{"model": "self-supervised audio encoder (BEST-RQ)", "dataset": "read English sentences (LibriTTS-R)", "train_examples": 15625, "n_mels": 64, "hop_length": 160, "input": "mfcc", "win_length": 400, "codebook_size": 256, "mask_prob": 0.05, "arch": "conformer", "norm": "rmsnorm", "hidden_act": "relu", "mlp_ratio": 3, "head_dim": 64, "fused_qkv": true, "qk_norm": false, "inner_norm": false, "subsampling": 4, "layers": 6, "width": 160, "positions": "relative_bias", "kernel_size": 31, "init": "lecun_normal", "residual_init": "scaled_by_depth", "optimizer": "soap", "beta2": 0.999, "learning_rate": 0.0023, "beta1": 0.95, "shampoo_beta": 0.95, "eps": 1e-08, "precondition_frequency": 16, "max_precond_dim": 1024, "one_sided": false, "adamw_lr_other_params": 0.00098, "max_grad_norm": 1.0, "max_steps": 14600, "batch_size": 128, "epochs": 119.6, "lr_schedule": "wsd", "decay_fraction": 0.3, "final_lr_fraction": 0.05, "warmup_steps": 430, "weight_decay": 0.0, "adamw_weight_decay_other_params": 0.01}
Rows from block 2, named by matrix and row number. Rows with one number belong to one attention dimension. Each number is 128 + 32 x the weight over its row's rms, rounded and kept within 0 to 255. All counts start at 0. Numbers have three digits each. After the name is the row's rms in percent of the matrix's.
# q: attention query, key and value (stacked) (model.blocks.2.attn.qkv.weight, 384x160, the q third), inputs 0-159
# k: attention query, key and value (stacked) (model.blocks.2.attn.qkv.weight, 384x160, the k third), inputs 0-159
q.13 101:171119150120125170144074151128171109102132174157129136133169209117159146123108111139146138148103043113096113117048131137176115199123180184145078151122122166084108151097170134097127184082158145076158120153122151131114067060108133117139189152201150094142152114178111090097123125120082088120153129129166088153151099107080140165082151139191126124132129139116100143187104159166204099155088141180111119105160129131149084146189115138110088137146118127138096108113161101085095167119110135
k.13 099:145180128171105122114087133137097129111091150163126079113130180112149120174161082156166072124098092128129125162107094110165110145143159143120130114180110130132134184118182111081179153114131097123134175134143165198070098110103087169188091123186117173076130176082185056122127114123205143134127130118135107190156189186111116104166147120115122132152132179143173150155101188094146106141139071124074091150143122084120130163162148115119151120143092132132202113161116102160134149174187087
q.14 100:170106094141090175103123141158122076102139160192097149054129176105168156147078125099168118138097142106094204093113089104161110143182160161129129104110135149142085107140133140113090164126138135109126073087184177137171212106082147055196115083073096119118124102129132119126171121152078118110126102120174162114156114133098070129155172086099160129151117131131142112113088108119143137214064116125126178113130146110089114109152100155075124108133172177181121087122161181123144110173122120
k.14 104:085056026196139135174133086117154150161182120126123133105141102102149158178098160103096132096133185123120128100127119116144129063147177147126148149139171145137113147097116163054128119087125146124126092088184117102143099081121131125125139140192141135073130152134175168142161145110122171134128080107120112140140120161144097154160114201165150131196151150214132199123122235131133137071141094136143097126144123113139117167111112107123054128146141180108106158146109116122171080125139106
q.15 096:085106151180153079152130142092079070122145154089146123084135107131066147100133154112084139124087146122087161085156128150093175167115161106115135147223157153140066128097099147128118091126168113149134183188142106110118093190103137174124106101199065121181116158135081135128084155120148114082150100115158201135110072130121166128094114079133116125126155092098116089099142190093132117096152180102192123146143117146194150105157149115103064146184096083140135098101130161164129130134159145
k.15 104:163066112128082095137165177092104096086117147183131101141097129169058140095079091130092102206166150152057135089136138135119178077137111071040162087182108150172155125130189125137162125160151136101110097137100104133136174139143109104086149138147135133112125162128065139102048139131162111129160094158144178143195158144141109134156109115129105116103141117156185134088146156102140074130135081113167111115122075120175169144124127150151107121196175076127130100079112121114085155147150157
q.16 093:127087134142176139082103107102169103187119154150101201081125091140178081131141130101134135139163152128099187125130161089170131025093114102168151172157102177146148123054138101112121158128092168125121128174175117158106074143147187154136138087129138111101065101131138123082141123164167124071113089110131146109209129157110140088139146179149116118129104084119108178133130086088113144070085055089140181119099140136148118134119120121105124158139160132111151132200118141184098163167183121
k.16 086:161167125064126152136114078119113168078129066191120162114084075157129103128137138148123131132123180109148202096124166123090110131091127174120095119122123137123139097083161117140124085162143113105168100110152130159118126134180107177183148100167126125118049092023139122100112194153161122090135053165110168130130143122083118078095104148118089126106078079088148127158066119129150108086160166114066158120156084162121097145167083148126170124073114087113156096121148108126144119176173147
q.17 103:097099130065152149128162146124133186141108175125130096179116152137184149147115136094132171181093123146130112158114120160130100127113139097135156128070166198119144105147086130105126139064111047175133060119098116133068122166163153164160171122164171139112057158109151176096097201133084122084200175166107122155154106104158136103096137149164135137161113167191129126125187129098154150172161145099103118141133113121153089164100113136103183116097151081120190097054134141146141150094160165
k.17 106:057138120116116163080169184111139101135162184113106156182088173101132140128123147108144160139080072097162111153112139152173147078101138131152173101099152112124151140139249122122090085190126143116105144106179133083167145151166120132138092112174095146176147141111097145099104151109125094127140155192141123125143153099138130144144131128167118135177174166133153133081171161168132138174114120152071129176049120152095096183145082138072095109169107173109181099132107139166150146192154163
q.18 123:068161165155090067141136112146131148151134127128101119165171127196146100130094191174134193134193068173143156126106172116099116120122157155164148160179131086145120062192080083152141129175167104157107094063116145218106158104098127149134104134121112122108179143116106140090105064151111106135142146138113127127123106161146106090075100134097159116113139089181141184162068134131121116152118137114052142101112125125099197117092165142129185124171159096132169150069132088155102120150131127
k.18 114:149113150172145119120135111088175106180091121087202063112182083136088109093092152123107152119100082057145098075107133113121157144066148106158122168138104095150164117116127083126142135146167165137180105112150086172092142138163078168113177140176099160167209147149119109126108132118139155133107087127184145127094079074171165141101124104089108155144147148143175065100154155177168085171133161108165146122125152102094166139175175162108144083158122143118111158147122067141116201157112148
q.19 092:085138173150119103167117108123157130111083121211083114109129105134119141158108075098159171165131065136140116103086134137139139142156082153099106115130152117175178153084120123113105130175134130164190087149083118156177192151055186106145181127171182138105053189139125127144138094116049144077110129091144151176145088120146088160188089100092081123094117155123137105141210164135143109191158144104120096133124095114194109091123133157122070134131174113101135113116156094123124116101126118
k.19 097:068146095159151113156138153093128086089154166187111080121128112113130106141152161141142100090155108119107074146062130127215124130118129117108176099096150118129168177127133128071128119091117132114102152111109186190097150135126172079163160070138150115123070104151135129122120125088171109100113190113103201144147138162198151156151158123179078162079097199101096085121104134178137224116066123127119061149107131087140087137157125147080087086117159091115126128090120119126129151112135144
q.20 095:196135058103112180154139169118175158192173112153165089174139126156159134162209117175109130125123102117132140079096123189110144168144138156125163117133076142133120123125073127134147095114163142075128154154184097127120067059142105157174081170146110096176109085096089152133185083081122069136185087121156139152108127138077136133131117115105117149181174127160118140114134166120116105181057162110137078116086090145178108159124116083069144129131102125137124167078134141114147140136149076
k.20 102:124136149167112146181089137182127079158068147133152126153121154151090089142119096134142133102149154115146189121086119192126094104142113101129152104132148129164092156098162123074155172120172182129091127230167107182174137067120161133134080139184141106148135164103134207093082120108149167141120090113129077105118084083127167112143165161142164151116139110153164120125196132149177107111127093162115128165090085158151137163106171123104162191087118057152116191121102129170100155123075117
q.21 091:124110153097151102125085122117153127099134108158149115110132105176070129090043148181165135114135101167110108143145138115142186125139140152161111078140164142114168103091140117091159040118115165145165155112167149130135128164154136189147073022138062132171150139182093128123125098051118124166149131074151182164180147162102091143121139095084148093122147154141133111116179103078134221109155175117167123159126114166108136081122144129164087094057139154159112129118112149137130146084149158
k.21 085:111091079097151082115146142096126091104147121132092106086093168178099107085095112129132109066101134157115158161177106122091121069152195125107163120108159094147092106140158146126162116062138094160118153139117124168103126169201126129133123105104150120159142123112102158183111075110096158163155142074097148136137164159128077123093046154207129065069127117173115168109145120135097164061166142124158078118156165205123162150194106118179151112156136111099115155096116103105170144149137180
q.22 114:044137140137109131157096217153098098116116126205086125115142142118100176151123134161086108141104108193145147118153111144105100114154127129146152103069168136113185119144138126162102133137119160130050201184049128091157133142196086155156144185134120120151082144123037147097118088143169172125152130127193106170113119123124130118104110129165187138130142121141140110165106143114093172097163161168116169132123121107100137175108173154125090149089147192133156186144130163160135167089149162
k.22 106:098136138140101130155158140170157105124133158148141056108110155138133136140157138190184146156130146191099103127105163117077184133183131124146137110130163108129125152133154147101115125144163129161159121182140203066131178142119111149106107159126143146153158085212097161110166133134131131133088155169191127123137118152198081140122076190104094107132113115163162107106192138192128079151167185115110153047113180129135116043139139131146136103107163080133211138104146118124147172154082163
q.23 114:100194054100117103148110153152126120110171210131080152149181134175116120138119136068072138135103116069151150113186091170137085185160141149153143104100084074149153168101165122161138142112154114130110124133109128081113125111152078147096150154143103100246125166160138136146104082116127090043102169153102083210123095147188137147160135164156135119136173091097141120090126171142169157171116146145163149138130125186159114094127119135168172104125138130158151127094078136133114160132136125
k.23 105:106122090136111149213072117164106148140118141138158104176108133196118088155101049115095121140168130077150060128121189106183092166149172098135137118111073063144129079180162111133108155131151196109145129113096099126123103135142102156166112150098141118145152155186181146087106074116094096125162091184136124151165148136136102135149106169126134095134139076128098158139121149147195161112151064114142166152139146177094073108089100141103160152116177095134123069083078176152165134111142099
q.24 101:061134115153070207147143142093136130139135123087157161142146130188145093095087161171110115116157078159109168083133113172087116168072130127124092176121197137083083112168140144184145117142147124117156128077088118124139141108085140107052135158139130160104102071099112081137080097132171070140165091143185128097119092128152149197133105117080157149159171135140106173101151152129141116129087111124131139135131186105080186153099117093083095134174196141108179065103115148104140138130154175
k.24 098:125147125133113127155181141105111148194073094138125179108109073187116133113117169136131132101083090159130133110160116207075091142125159100162146117175141138116121152157117106066102155123120100072189201141095131126116125087132112176112118139108055163130086138062153093139073134133136110090106091160175122099205072141167104143104162151049113132140168113124102110107117154146179125155128108090184148119111148111067146155093152082076134169188103160114150104096186129126126134078128104
q.25 094:146110165105034134141145084151113114118124132116146160139078192110132125169135128206143138158123149122126114174125149143120126147133085164169102175170131138106109155157142136057107206097134122158112081165190140080116134149083143125158123076097152105080125128188102158198149140136103098184125131141081122104132084114197094129112245128134107102144112113084156112195168152154152105137135097130098153136074139096091125089150110119107115111102147172142175103137090116150162081105139069
k.25 102:172159116068100142099146106173141141110175121168140090138043139058085150167139152151142165167078179112116158160133100145128082143079138144114143152110071129123179135168126089155108175086095118110100063135208144136091141112102143096121102129125117136095063098156106160147105141115156192146162094082083113148168100065085116123106091088124103108142122162092164098085095198134204151131054157134134113115096098097144093130205165160122136085116129140118135150142144114133123103116108097
q.26 099:085117119079147080120099127125159128141119177127184109117140111162116098050120156115107135178092133095173140154106179142149146081104121127144183222152116103145143134173103183129149097198160127158134124144098125101149127159120158099143157154150127095171108118121138119124156121121117122089146116170137127134110057183136106090171155156167134108126144114102125185082121089123160098169077161146062204131074098159134051157109114167070133124151115085134103141126155076064086144137182200
k.26 100:108114167089154096161117139143122131148117092142147110149105063154166109118143087114173109187056144091194114088147139157165078145138066100060120224170133084184159078113181155094177145129175144167133161108083111140148166155150089155132160149076092113126122117166107097115125138087094116079132115155097085137168137114166148102157158141160103112139120142120150169077123122152181093151151083157137144092076108120173131188107119120101103031090145102111137122139136080084143127104109136
q.27 092:110152133147109137113137128114150160097133140186126117093145143145078142150131083081087120135126145127143106092120156133065107138123081084145156111131105114076194147188148120096098163144154120114130103153074104140079142119049110071123132121124200089092183169096143084083098087174186132120156184181144142133111097125146117136129131153129075098102099045119137167078142095081151087199153157127103118126097153178115154082153147136072199148131124084151136177125110136097098203177133112
k.27 097:106088112129165117086119093103109086177116101126128108139105067133091135135166177147127104091078114150088162117118163103105100152093147131105079168140088095119146112172076116137120111095163108081112133157149185117117157177096113138110104101064121168135126071142160089151105127118164102120141080110106114125161108107157149099199163096104147042217132118120182150127156110055186149151102115103114092167089142135160100092096132106075133084079142137210124082138137198116127149083176122
q.28 097:126170127193190127089105123105126153146102111156073170128133146130133145142086080142070167092143129120134088153132118100155110119191150120126085111150109157128125109117148124138136134084128153102103144113185089156132157143154105092108122121103190116132159149117059147167150165154167156129144093136147118129163137067102149113136081059130094172101158171121153053151099103072166149058149113127032120102180192144084135136183087098146106112123124066209134178108153140133090158076126096
k.28 089:064098122170082069109070111098046132092189111122064116192172127100138179091157151112131111102166115119089149147123112097099176191161143122152099108140119101116131129107118120144166112176116125116128124132168130154112108094099117160088124085139153160184131114130184117123176087133127106139079108115119174104145130063105131133118123065166145142148180137129123104129089175104101072143177084095081069082101152095095171098165133143138137147057098157184145126127146195149097173169114161
q.29 111:140104176089144144083178130161169114072114133188140179108133178143133173164163093176123170130061150102049156168134185163138109144147152112108119145128126133115165170138123139100097135142158213194103130183122126077146129096174153127185154118126130071120122087076087202128109130079129113100146149099116101131164151165129092174102178121174099141190124128106087116097114112095113181093072133090130147162157117104113106178147104138181144108150127105166154154190170101115151155144124103
k.29 109:099124131122094163156156137184096134080138133180142153123152100141061147118154125113212161169162131106157130129145147136120128142184101122069118150149149232134150129181176154145109118132124174144165102164144130158159150102135154109140190105109186128133175093102122128207099133109111162055191133127105110114125157163087117166138177139105124117181092153170147132111186150075104109066099140099121196088135090149160126158135114164142158105101119147145129216131130079109164134182109140
q.30 113:102143134138105144125112116155071105149106133110159107149101161132027133150131156146132138137153134131102083091087076079098083123137035106193098137101169118111156103121073120136116153097145131053158146165202144087078112145123161139117099092073071144121174144108169151135164181142137102117116156169096103131141081089160111149121096153122136109174118158157154148187144146117087134188147106230134188098167146099114112168100118180103108109057124147113128171125124121130116167144120091
k.30 109:115092141193140164108141094141168143117120088128134158131101121062116139167196150123139147103150132087116121122076067095126109173178123116179132131059159104127148099160088130065157128136133050079182100126205182158099118171153112102153081153088087139162130134128130130111180134128121094098145156091131061155119165069107104126077092129132067179124120148133172176106163130111185159154135136111181147153147145146099125122137078127113155087155161200118165182118126111161121157124118065
q.31 107:134125102161075099128112105112147189096100060148093114131126118165120195105115167105142141096113151096137156184100081078137150146119077107076141192173068151130179111214149119125121148130116105127111137158123141074129155077094136100122110130156163079138135083095146130033142140128119064116114127119151140165154144131200094064140112156104077164108185137173105123111109155123086161129157072106123179099156160062104110148121089138139123188171128113134076134075112148115146155082143113
k.31 103:134114134128114187163107111099152119154091086128163119112074102098118113151155179121129120132051162146167137137097120119094175119124114165118129126136121132095077111138155117100079118198120084079126109107123074140116187141120095120081144126138198097166053066169151101117116114101066121078078104049114139158115088126191092092207100112149097162101167139145078145174147165117113096178111121116162099123146104127138148123130127173178109194116070084154100137198125134146112157155162133
q.32 092:113160109124086183073173086131089101160162143132129100176125101154107138140119139135079193144117090064165146108118148154122143121155095145209177179097136171124166175127149058099111134143176113104169155164076068124119098143122118103088096085143108074145123156069113177129161058140169111125122101126110170137092165150116168156137171118144081075166134123174115143117124108116113142139136108116152135132090187126123082174172131154138173151111151118143133078116110143061127095114050205
k.32 095:086180128130138158122121115130142154098056076101077132110135143141157131176087140097175110192139171161140134151117131123155031190145147102100160079129120137106123145145114134095060101124113166153139149137109094080146099130129097134150074156094128200141127082071067144075159165119092174091132136084109133147186153084166135088108125166104149173140130101158090186108093109084195137160143090188133129138096156101101149092115090146096159102199097108131138153161083130088110133135111159
q.33 105:140136125164092151086162098130091148131156101187084153103108123136116101120112094096127186137097140145146102146144094154114146139097134134126200175142174119127188148089114088173126167096108189114118161130087102094107171148091131120109165157121150109133128072087113121143147145168189122144120146162203171172162142114070123173110131139144074052150080082125084156110113069191170153122109065113121095140104101137132158075142115154105051105105116134177076150135197129113124114148204153
k.33 104:107107117213120059170117166124085204142108108091130160124144084114162108135172139136202172133146134155137121136102148099122152093100152129148147137106167123135231123138119165123104152097123141100123158154178148083108110074079128071060211114129195167165067100070088125138114130061149140153100077156125127125135112168153148075158139103096104130173083116184109151116134109172167161128111125138117139132112125095130129109118104165112153128155147123175118111123180147137076143134201161
q.34 094:115182142100099111163145130146121163131073132079108123167153116127113087160166136171087110118109120105134134105116086099142171184169125153138154051103159108141124107165138127138117076084142181133149136149134144129041099162172112111152110075094104142142163124123160061142123080101110089078177171110167129093127135168153128153152191148158095027120101159121161175117129145078107143072142218134139155141121135158083096157097173071122112162152167107122185097130119133062092131136164134
k.34 098:149087138076074115094138092131111194125109103172145114152106115119113103129159151141113088154181115137174166026139128065108050103125137095130067134146119138102128116181135168117192153110135163149127112099159127157108146127134123162097134136117107117161174083109158137147089147173126117047140157130158103136153084148142119165157130169139104049109084096134141170074125081148104147088090175128124106143094171115062112103149052105216130110146139106176168163116082130135147151104157149
q.35 099:116108187056125092143193155122108106138165072157124086164165175143121131110123125107068124123073164122138158068149116058103135133100105138143116173104177132111109083062147119092161080168137171117184138162157121129180070090117135134167108108136070175102123126082082174094084174146212097141164130128122114093097161121108135101168136186123167143140103123181180132112100163104100120167146127098129121111119082163090160078116125133151132087158120130122070157186099129140072128098111135
k.35 104:214095180113107132151133151142137110135156102128076169078110110112145162116116134090139105110102154139090182095083151102135080091169095077119123078085115136136115085073137118133123115101150099165173158128135104096120147086179187091088116128115068130157203111112123181104175105174189155055139124092160156139110186110134127119087103121096136054080086109092122110133116154163119119128136165138183121153165109180096158186075174109105111099196142120169123123104100105148122163100129089
q.36 095:047166177158140143120199053123120091142183103098083138200150121141161098182145138126131093100132085079122068086147172092053140124114139106079104147149145176150160108116089135138149156143078162120085196129134184116169127166137087113200109144132135117123135147111115138170153165144113181096120099068058176103100147126145101110142108145170139162181103166149100130142133090104101129141131140131118110065135126096096124086141097068111114171154098114090082165144147148136098093095116129
k.36 095:171150138080101152086142104052110114108160145094096132194104117102128164107135101143146131108168126100119076137123175109127207128126110130169139037130095152133161086156149160172176095139035157093084144151130079088125129130151112100062152168171123176150115140063097103098161183086143209127143070097111117139135106103145124136077102090120167158140143153108150137137173118120141089134110150068139096152162156103112159143093153120105117108104147102072056146130080144110122086168138120
q.37 096:136160087169153119094191118094158161108081140160100157091107103124171138096183191133181113194222170109101132147134105164127136111134183068127142117123130165137104151127116086115093137084060143139117147126139157147112080102139168176106086055150097155075154128132130129117112097123169122130164088143098103122140149102163137129169211164077121128152115163111160130148171153084135148075071087140138119170103190105111158203194118122136168123151118121117151072103122150093112137122084140
k.37 096:190097159161146145154110113121179187115076040145141137139179126141144120116146177129144094148169078149165173073155130131091118144126196145091129088128080152125110158172153082107090070124168169061150139089161138168123173135093136173187128088159173123132154085117081154049146131148090161135150125132168105103097129121115121097167133105116155129113121141127137146128105126094066151105107144079113105130129128073085109098188157143129177164167110191093087115188122130070114089155114112
q.38 113:174143072194104173107127092119105162082157138116060168107098092108175169178132050081141133127110174062143167080144128096119133142140131139123138152113183111156103044126137137139133204128092150107103071104132117141123097146145125181138125109098191147136069071096130123148159144096172146118175112156142136108169161098179148082167152090119047101113107122074136142141056098140150135129186095110112095193088130073142123109138120141146137101159143129136116176130131100093161103140115131
k.38 111:141101090151114131079185077162071195133177124094104108153135124153154123160150134119151130125141162161092174056144125145124152035153186131169155159124119189111146125090095139103095119137124162106093127081181113131105107150119125119104088086186176150140117144138096073168122090085138080097136049129140158099139111131170131074152119115161140091143133157164130078137144170147106156118168129126098131153111056141139078144103129170111088143095116120184185095163091071087094164113069098
q.39 096:113077040132111107102115127172195169198156201112145131097117100158152146148174223085110111147081179119163069094103169119101134125156097157145137130165141110078133159149105150111111081108121112125106154096167099138161181112129082104143133128072103116038131183167107129145102067155139088133159103145106132125105090156101146159111126147098136092108171150136138136091122075161153156117118153115140149106090135120096130124192134102131221178132070134123132176179116108116113117096106131
k.39 100:181093148148141115139182075146175080170136170214142151103162115120153096134068124141186121155088161123148107122135170153120109132172157086169139145047078101159114171156082089190132126120157115144186093149104104124123158112136126104124121114114078121099147143164189106123147125138053110138097118118134177093141111149131171121124149173151161121116155132080206129110078102135147076117088151166082112135079178120135134119140121110107134123024185137139130154207121084100114107120125138
q.40 091:105128114162134165200115089185200113145158057133164164135074132153178097177154055125108117121073106082113174032132138136110107086126133142148142108154138123114076096094159119095113094128147122121185125132139109107072071132066125104117106150088174116188133123123115097120129117095116112146086113193117117077155125100129109116134136134159150137097142155103099164135058130130053139128081076127110152166136177143154100115152088117088164082096083166144180178137163108134123092175113117
k.40 093:119121077171079127169109074139175123134119164133132147124108086134139137114130129092175110156089114154108160064082122143091099105157126129143095079103096160156143130118173106108135138111154206072176087163127147167116146058146125121094134124110135122134120106137124134207139137082152135148081116068137062185108105144108140131087057147113158173136091177095099108096101125108131102179136008120140143099126104099186109115112137069113120075075147117125127125102141080093083127178083086
q.41 103:140078064129147123133099111125146119090102104119145125071148184183112078164127132094174080159132091116128152140081143157125121107089118177153120105103131212204079109076159138157062151111112156148121139156117108099154078162201127158123181128128141150152122086137161112122060149089122131090153073111149141167145154106100182134092131091163131125171144133138102125131113116108144095121118072083149152152182166115070115200092136095157103142146206139130116110089125122175172136179091072
k.41 099:122089064106147101109168132130111136150099095051136181095113154125092117159152167110114123170105125126118136114153135158123129102108091119148132073084115220207104169062177179146158110107116153129166098179151136098147164132086177161183108118129099091144143120115138122110070150137177121087107106200114111161165103129159093079160082108173179131179169141155112122151124128143097129129110107113130124144177162141096091183078094168179095108128089141071133094153113074135118160178182122
q.42 102:138103067150118143144111120121126131163132108156164156130140193108096151166112125143179092076084099157126099088134141138128061199113117113165069114145088143141161128082137071133104081163137091113125192161088091190083122092146159078111170138058128169108109095136121158179078183076154108096178111168133067160109138178123094101171116157106158097159135100165113136167108078127165103126164176170088183084183139153080090144089141098151099127117139164144096129112136125117133174117118136
k.42 103:105106075084137140122138106147137094132128127185144152176215216131167109078226130106161132130053110131099116172088136131113084138149152105153092124121104075139082136094145088116120179189100089138183144160100146096080119156072124075096104159132153130079130071129136136157110131129178137104159092095192151103112134176142092161157075099135148130173145108162135148149119098123133079131196155142156129089166146148089102159114077163099117104150124111094118116115134151161094148092100086
q.43 104:092122064103089151152117124116105096130094111071123141116075060112115125126139135124137118141064122120153124231067128137134085062155163138124107120156158144145123164115133134082119105135135160091122140124124124133106094140159087034116150140102194197172089088179120094217160140137158109148069140120141127134185058109078157109115097111091114106112134151092063146179096107097126099123118210115089135127150111153140110189087099161107182137106119148112150126122100152162114151143135109
k.43 102:091131106082144103164150104103112144167176167107117084117101110134159125117149085099129111115040113081043140151153137115151086100131109113112154181105118094068105156106190139074125141125117136123120092126137110062104162143117134086140167100053137095099139134137150139124093159099140114113135113114183100126151094096125180118095131139143144137135085135115105142105092094115126124151076146084093150042111161115139117126090142068138093185103155092103209066175120154181150150072042087
q.44 099:107096118137226100139148112103142115107135118117091124135103167138113086149147113182057122141100155156180113125133144128085085184153159167131148183135146146148072110155131118132094098089097132162174133095073103142132106142103156083100108177109127159029141125102133140119168138149167114092167149192108111117140072140126132090180052121100155104131085128114138087079111127068141082112138108131116127136134141088137077175114129125103169146092149111046199114154074153120104072109176180
k.44 101:144146146113119143141088133137104144120158150154112183130134154161153135191117189109120073104144142148037122113164158159096106154132068124163105123126055104132155113059205103082131165173097122150174120115150129086199143115102113122160091172157093128074128113094089163136154142171097078099162089170077138134051129135150137139139137131096129073113183123057106177093116046180095143134135151129129158071124103115125168140146058134135105134142103131118104147106152152102075139128094137
q.45 090:144077105117118146182208186123121118146156125148099153130161140099154087186084111162118175151127089112119152195222166095124077188077094117133107095146142144151144132145141139136124135142174136122117085142084093077114085121158147114126104156121048121141176084154144145134083163140136089144128119122150128123118144073120062128139099102164098138129169093038138125143143216122146116181103094171143091150129138145146164079152113074171086117099130115090101114135148081120102159092079095
k.45 093:116148137137119016138094104165131114173115130080153162147112146122116171132084102120127104185099141097098118196194171176143145125090135111142084060158192166142142151136145156169120137096133124117156106094134160182123082052148140113095105129114098162132129169115147127091102077160129113108174148114146120154125071096102096097152114121067125147115128078150085125137177199084125167122097192132139141141212140182187116043156102113142118128087147149134101117134124136165161140125137101
q.46 103:172148081109137115164153131109108094125160097142081117158161093052114091094071071113124109125139145127130066136183204157154055092079108117153095087113130159135132126194137082151110097143097147139166111067090107094146144099133119170133077076126131119152097137157157166141135142174102120100101126159101153142176124125097126182098119144143102116123154137139089161206118076211103170122152109148119124107146128124111131146148094061079147197121148137074101087121119100121122097161214103
k.46 102:156137128135128117051087173133097138103158141114145129150101107108112129105115142111101166155103073125139150102139161110159170114063163064132072078117149143153160060109140108150131127137156145139113185103128209092103150093109108108154089141101150106098104153190130081116192139139125100160186099064062128098141096107188089129093155137154119103187169155156098150117169096088124091117136154122143185070121153133082065073177094137138154180086140089095074079123142125109099092112136114
q.47 114:088134091138177202123128098117135185129107193148056146162150127122152115125172107225122133144078124186096136095077124199129132163114186113105133083184080158115183076175107122132159094131176127118179117141128124116111115118105107157088187141106116137149144126102140141117111138100177068116087128145146082177116124128077189080101110096126126164087115185131139173146142134137141160152143126120128117150114132132164094066108087046085136161141135102149147099125181089136095166176144127
k.47 102:152099156186163186129148175117092127153156146109122139128148121106072117137111133176102178140115146095144083107067113153147112127112153159118172204169159143118148165177212152121123223152136146125154150175108117122090089097100163164125184154190114192142133161111172108140073131137056084125083140141108118065140099123070138117090057114118067128144156141169133161130140108132081077154115135103128145133095096126144088058106099131084161118150112141105105080160107151072141123128115119
q.48 094:166162132194082187100151128072116082148085106138104141128103121135113184082090154120157151047156120146085161132079119153098118108112132055147168121083170057161143126145143149153146087134096092118154077128099107082177130159164142142094100150125146137172119095181065093098075122104165137164141139093144124122106108159097111104114131179169124100121154141162157089160165158153118176051137145119087148133087161167089124137103156142121044147128113134135102100157081095109125139157127214
k.48 104:142164080168104141098112121115147121139109053163136081172181123135154172085092121146169103104090090170167170138142155135152159151128102101130087125091172091092110086116129109061116134193129101194178084059084123103143154095212107133118158118090075113093124148120123154060067116142165138094138145159178123126128072224142110130143089126123134138133109140158131128185201112120139128130160140116140087134087115175068100150146098128195132139135132154147164111108182121096111117150128139
q.49 093:131117141078120075124109116086147162142094084134150120164094097139181124118055075104151143151114104139094145123107124076052145139140113143174180089084091093163124113129134132122140135132164113144054094153094112167134124101114123155101131178108139066110105198137155089172132163183079118170099104122133064122130109154120095108162099130067109084125131137151112133133147094189096168111128110090128091076157121154123165082208191178129205111123123168168125138163153090130139187074120150
k.49 102:121174111135096160141098155058112136152131111099153131157176084134112092140128133138137201069112155112110156118106144102173152192156097122096075128083133147168104104096111068121154113157139116112115141073123146160110070125168114133117094085133121162145173068175111157196116162198071164160113183102194086135142107107157205108143122120150153169099102111123151141134178122142152114180090118134087121116124148087135177167123120105167113074068130183072112093140080147117135195095145149
q.50 102:103099162220102143112133161107100118121154106177177137132144157121180099104076076154102103128071162178102155119134122132126179101118186089138140079150182125095134138153096166132162131072138196103077124140166133123152148075178120191172138089176070098140169152155085154097155125147133144158063170124121160180192129128125175101129122144129179095120157119143145139145123108133158194081153162184149107112065125133120172129155148144130097152071122105134133095080158089132156136117171173
k.50 105:132105134136116117122097121109123112137132150137151091132111165154135096119159078179117152127128125158133120098184150112094170155150129109115128096125168169127145122126148168160089127122154120168066146128088144124129153151161187146168101087203120167149091161141148069151114180124149162120097078107132093132156177091150141136095097099129075118100208174158196209189169156190157176153170174123150112138143098147113177092170099120195142194131123205173150054152139144132153114174126134
q.51 098:128148074157185152176114138091146106085074121134115154147175187138105181116107155116135134140144085161171147108109117189122115115143118142170056119145154102120150203110158139182113106148128062193120123078167135131162164104183140202045172117156154112136059104169122079139112159122198134111113076130121131137122132075070114149122098096130100083132171128090142091146130162088104144129128136128175157135123152090133113135066213128148070155154138126118098121084092117154140130111095120
k.51 100:094102145148160131124178132159130125172135137172084124126133117141138046129078156106150119136179095143154130132156120169155112145119054099137164082169098156183168115161153085142107187115172091171046149136086130112108058121160135186122189123169120150129091145162136150144110143161157102111176039177140134152146146162171108162099088116150091180068102138095138174168156105124129126130126150076152137088107154129143133161068159183168069135128167107114133099095124109117064169137113139
q.52 095:077137138131167184128094100160119099148086070084136143099141100134127180090082147157153090117181151127143115115173098117141101134184147094139141165101146115111107087159111096097138090008130076143222127106138116105132137105096086077145095148110092198111113160095134063142114149118115087101095104118092151085131133127152120109160126162119096128116171080116092100121057092120134126145140075086154100176153114137172077133116153091088085126135090109133149131100164067165135082181140090
k.52 097:081099061137172141107172115152173125141160174103147175157143094101096145121059183120168140164149098125099180077134116130192083108165131074112149116090136106053174116161116090106140158102122087130119145135098096086148117128077125123119073154108062166157098117174143133107124071157106137133079120123114133135086128139190122129095092127134128119090092098154055161129098091102140131123119121101128090184126103129136137198132180125139196167131141083065122166124154158172157081197105110
q.53 097:151129148130094093131154139128106135122138117129157121091121165104158072064110106134153090166149160152089139112093137128154153113136189170081101084135118136128182099060087100130168161170138089088108111179058132147113123144114116126140133124094138088162078135147123113182100107115055090135170077160151167131129134135082153043098128106179135109151202157177124120163088165074179097138120137131143122139150111133123161070142183107117155177169073080225126124165133151087085145127127167
k.53 102:134095148125118104123158121103093113103124093106142081106122138041146126113134144132123181144099165170168127107151179085192108075146199117067100174167102131147128121045120130068145105129163123154128141122134120078133125135123113144174170092129143115181099066111101087130125105189160155164096129149185142109140106087102122157132100169119162070156167158167119127133072167082100068149158142156069109078163144106167156165158057117124157125093100111131060116146128094097152186101105095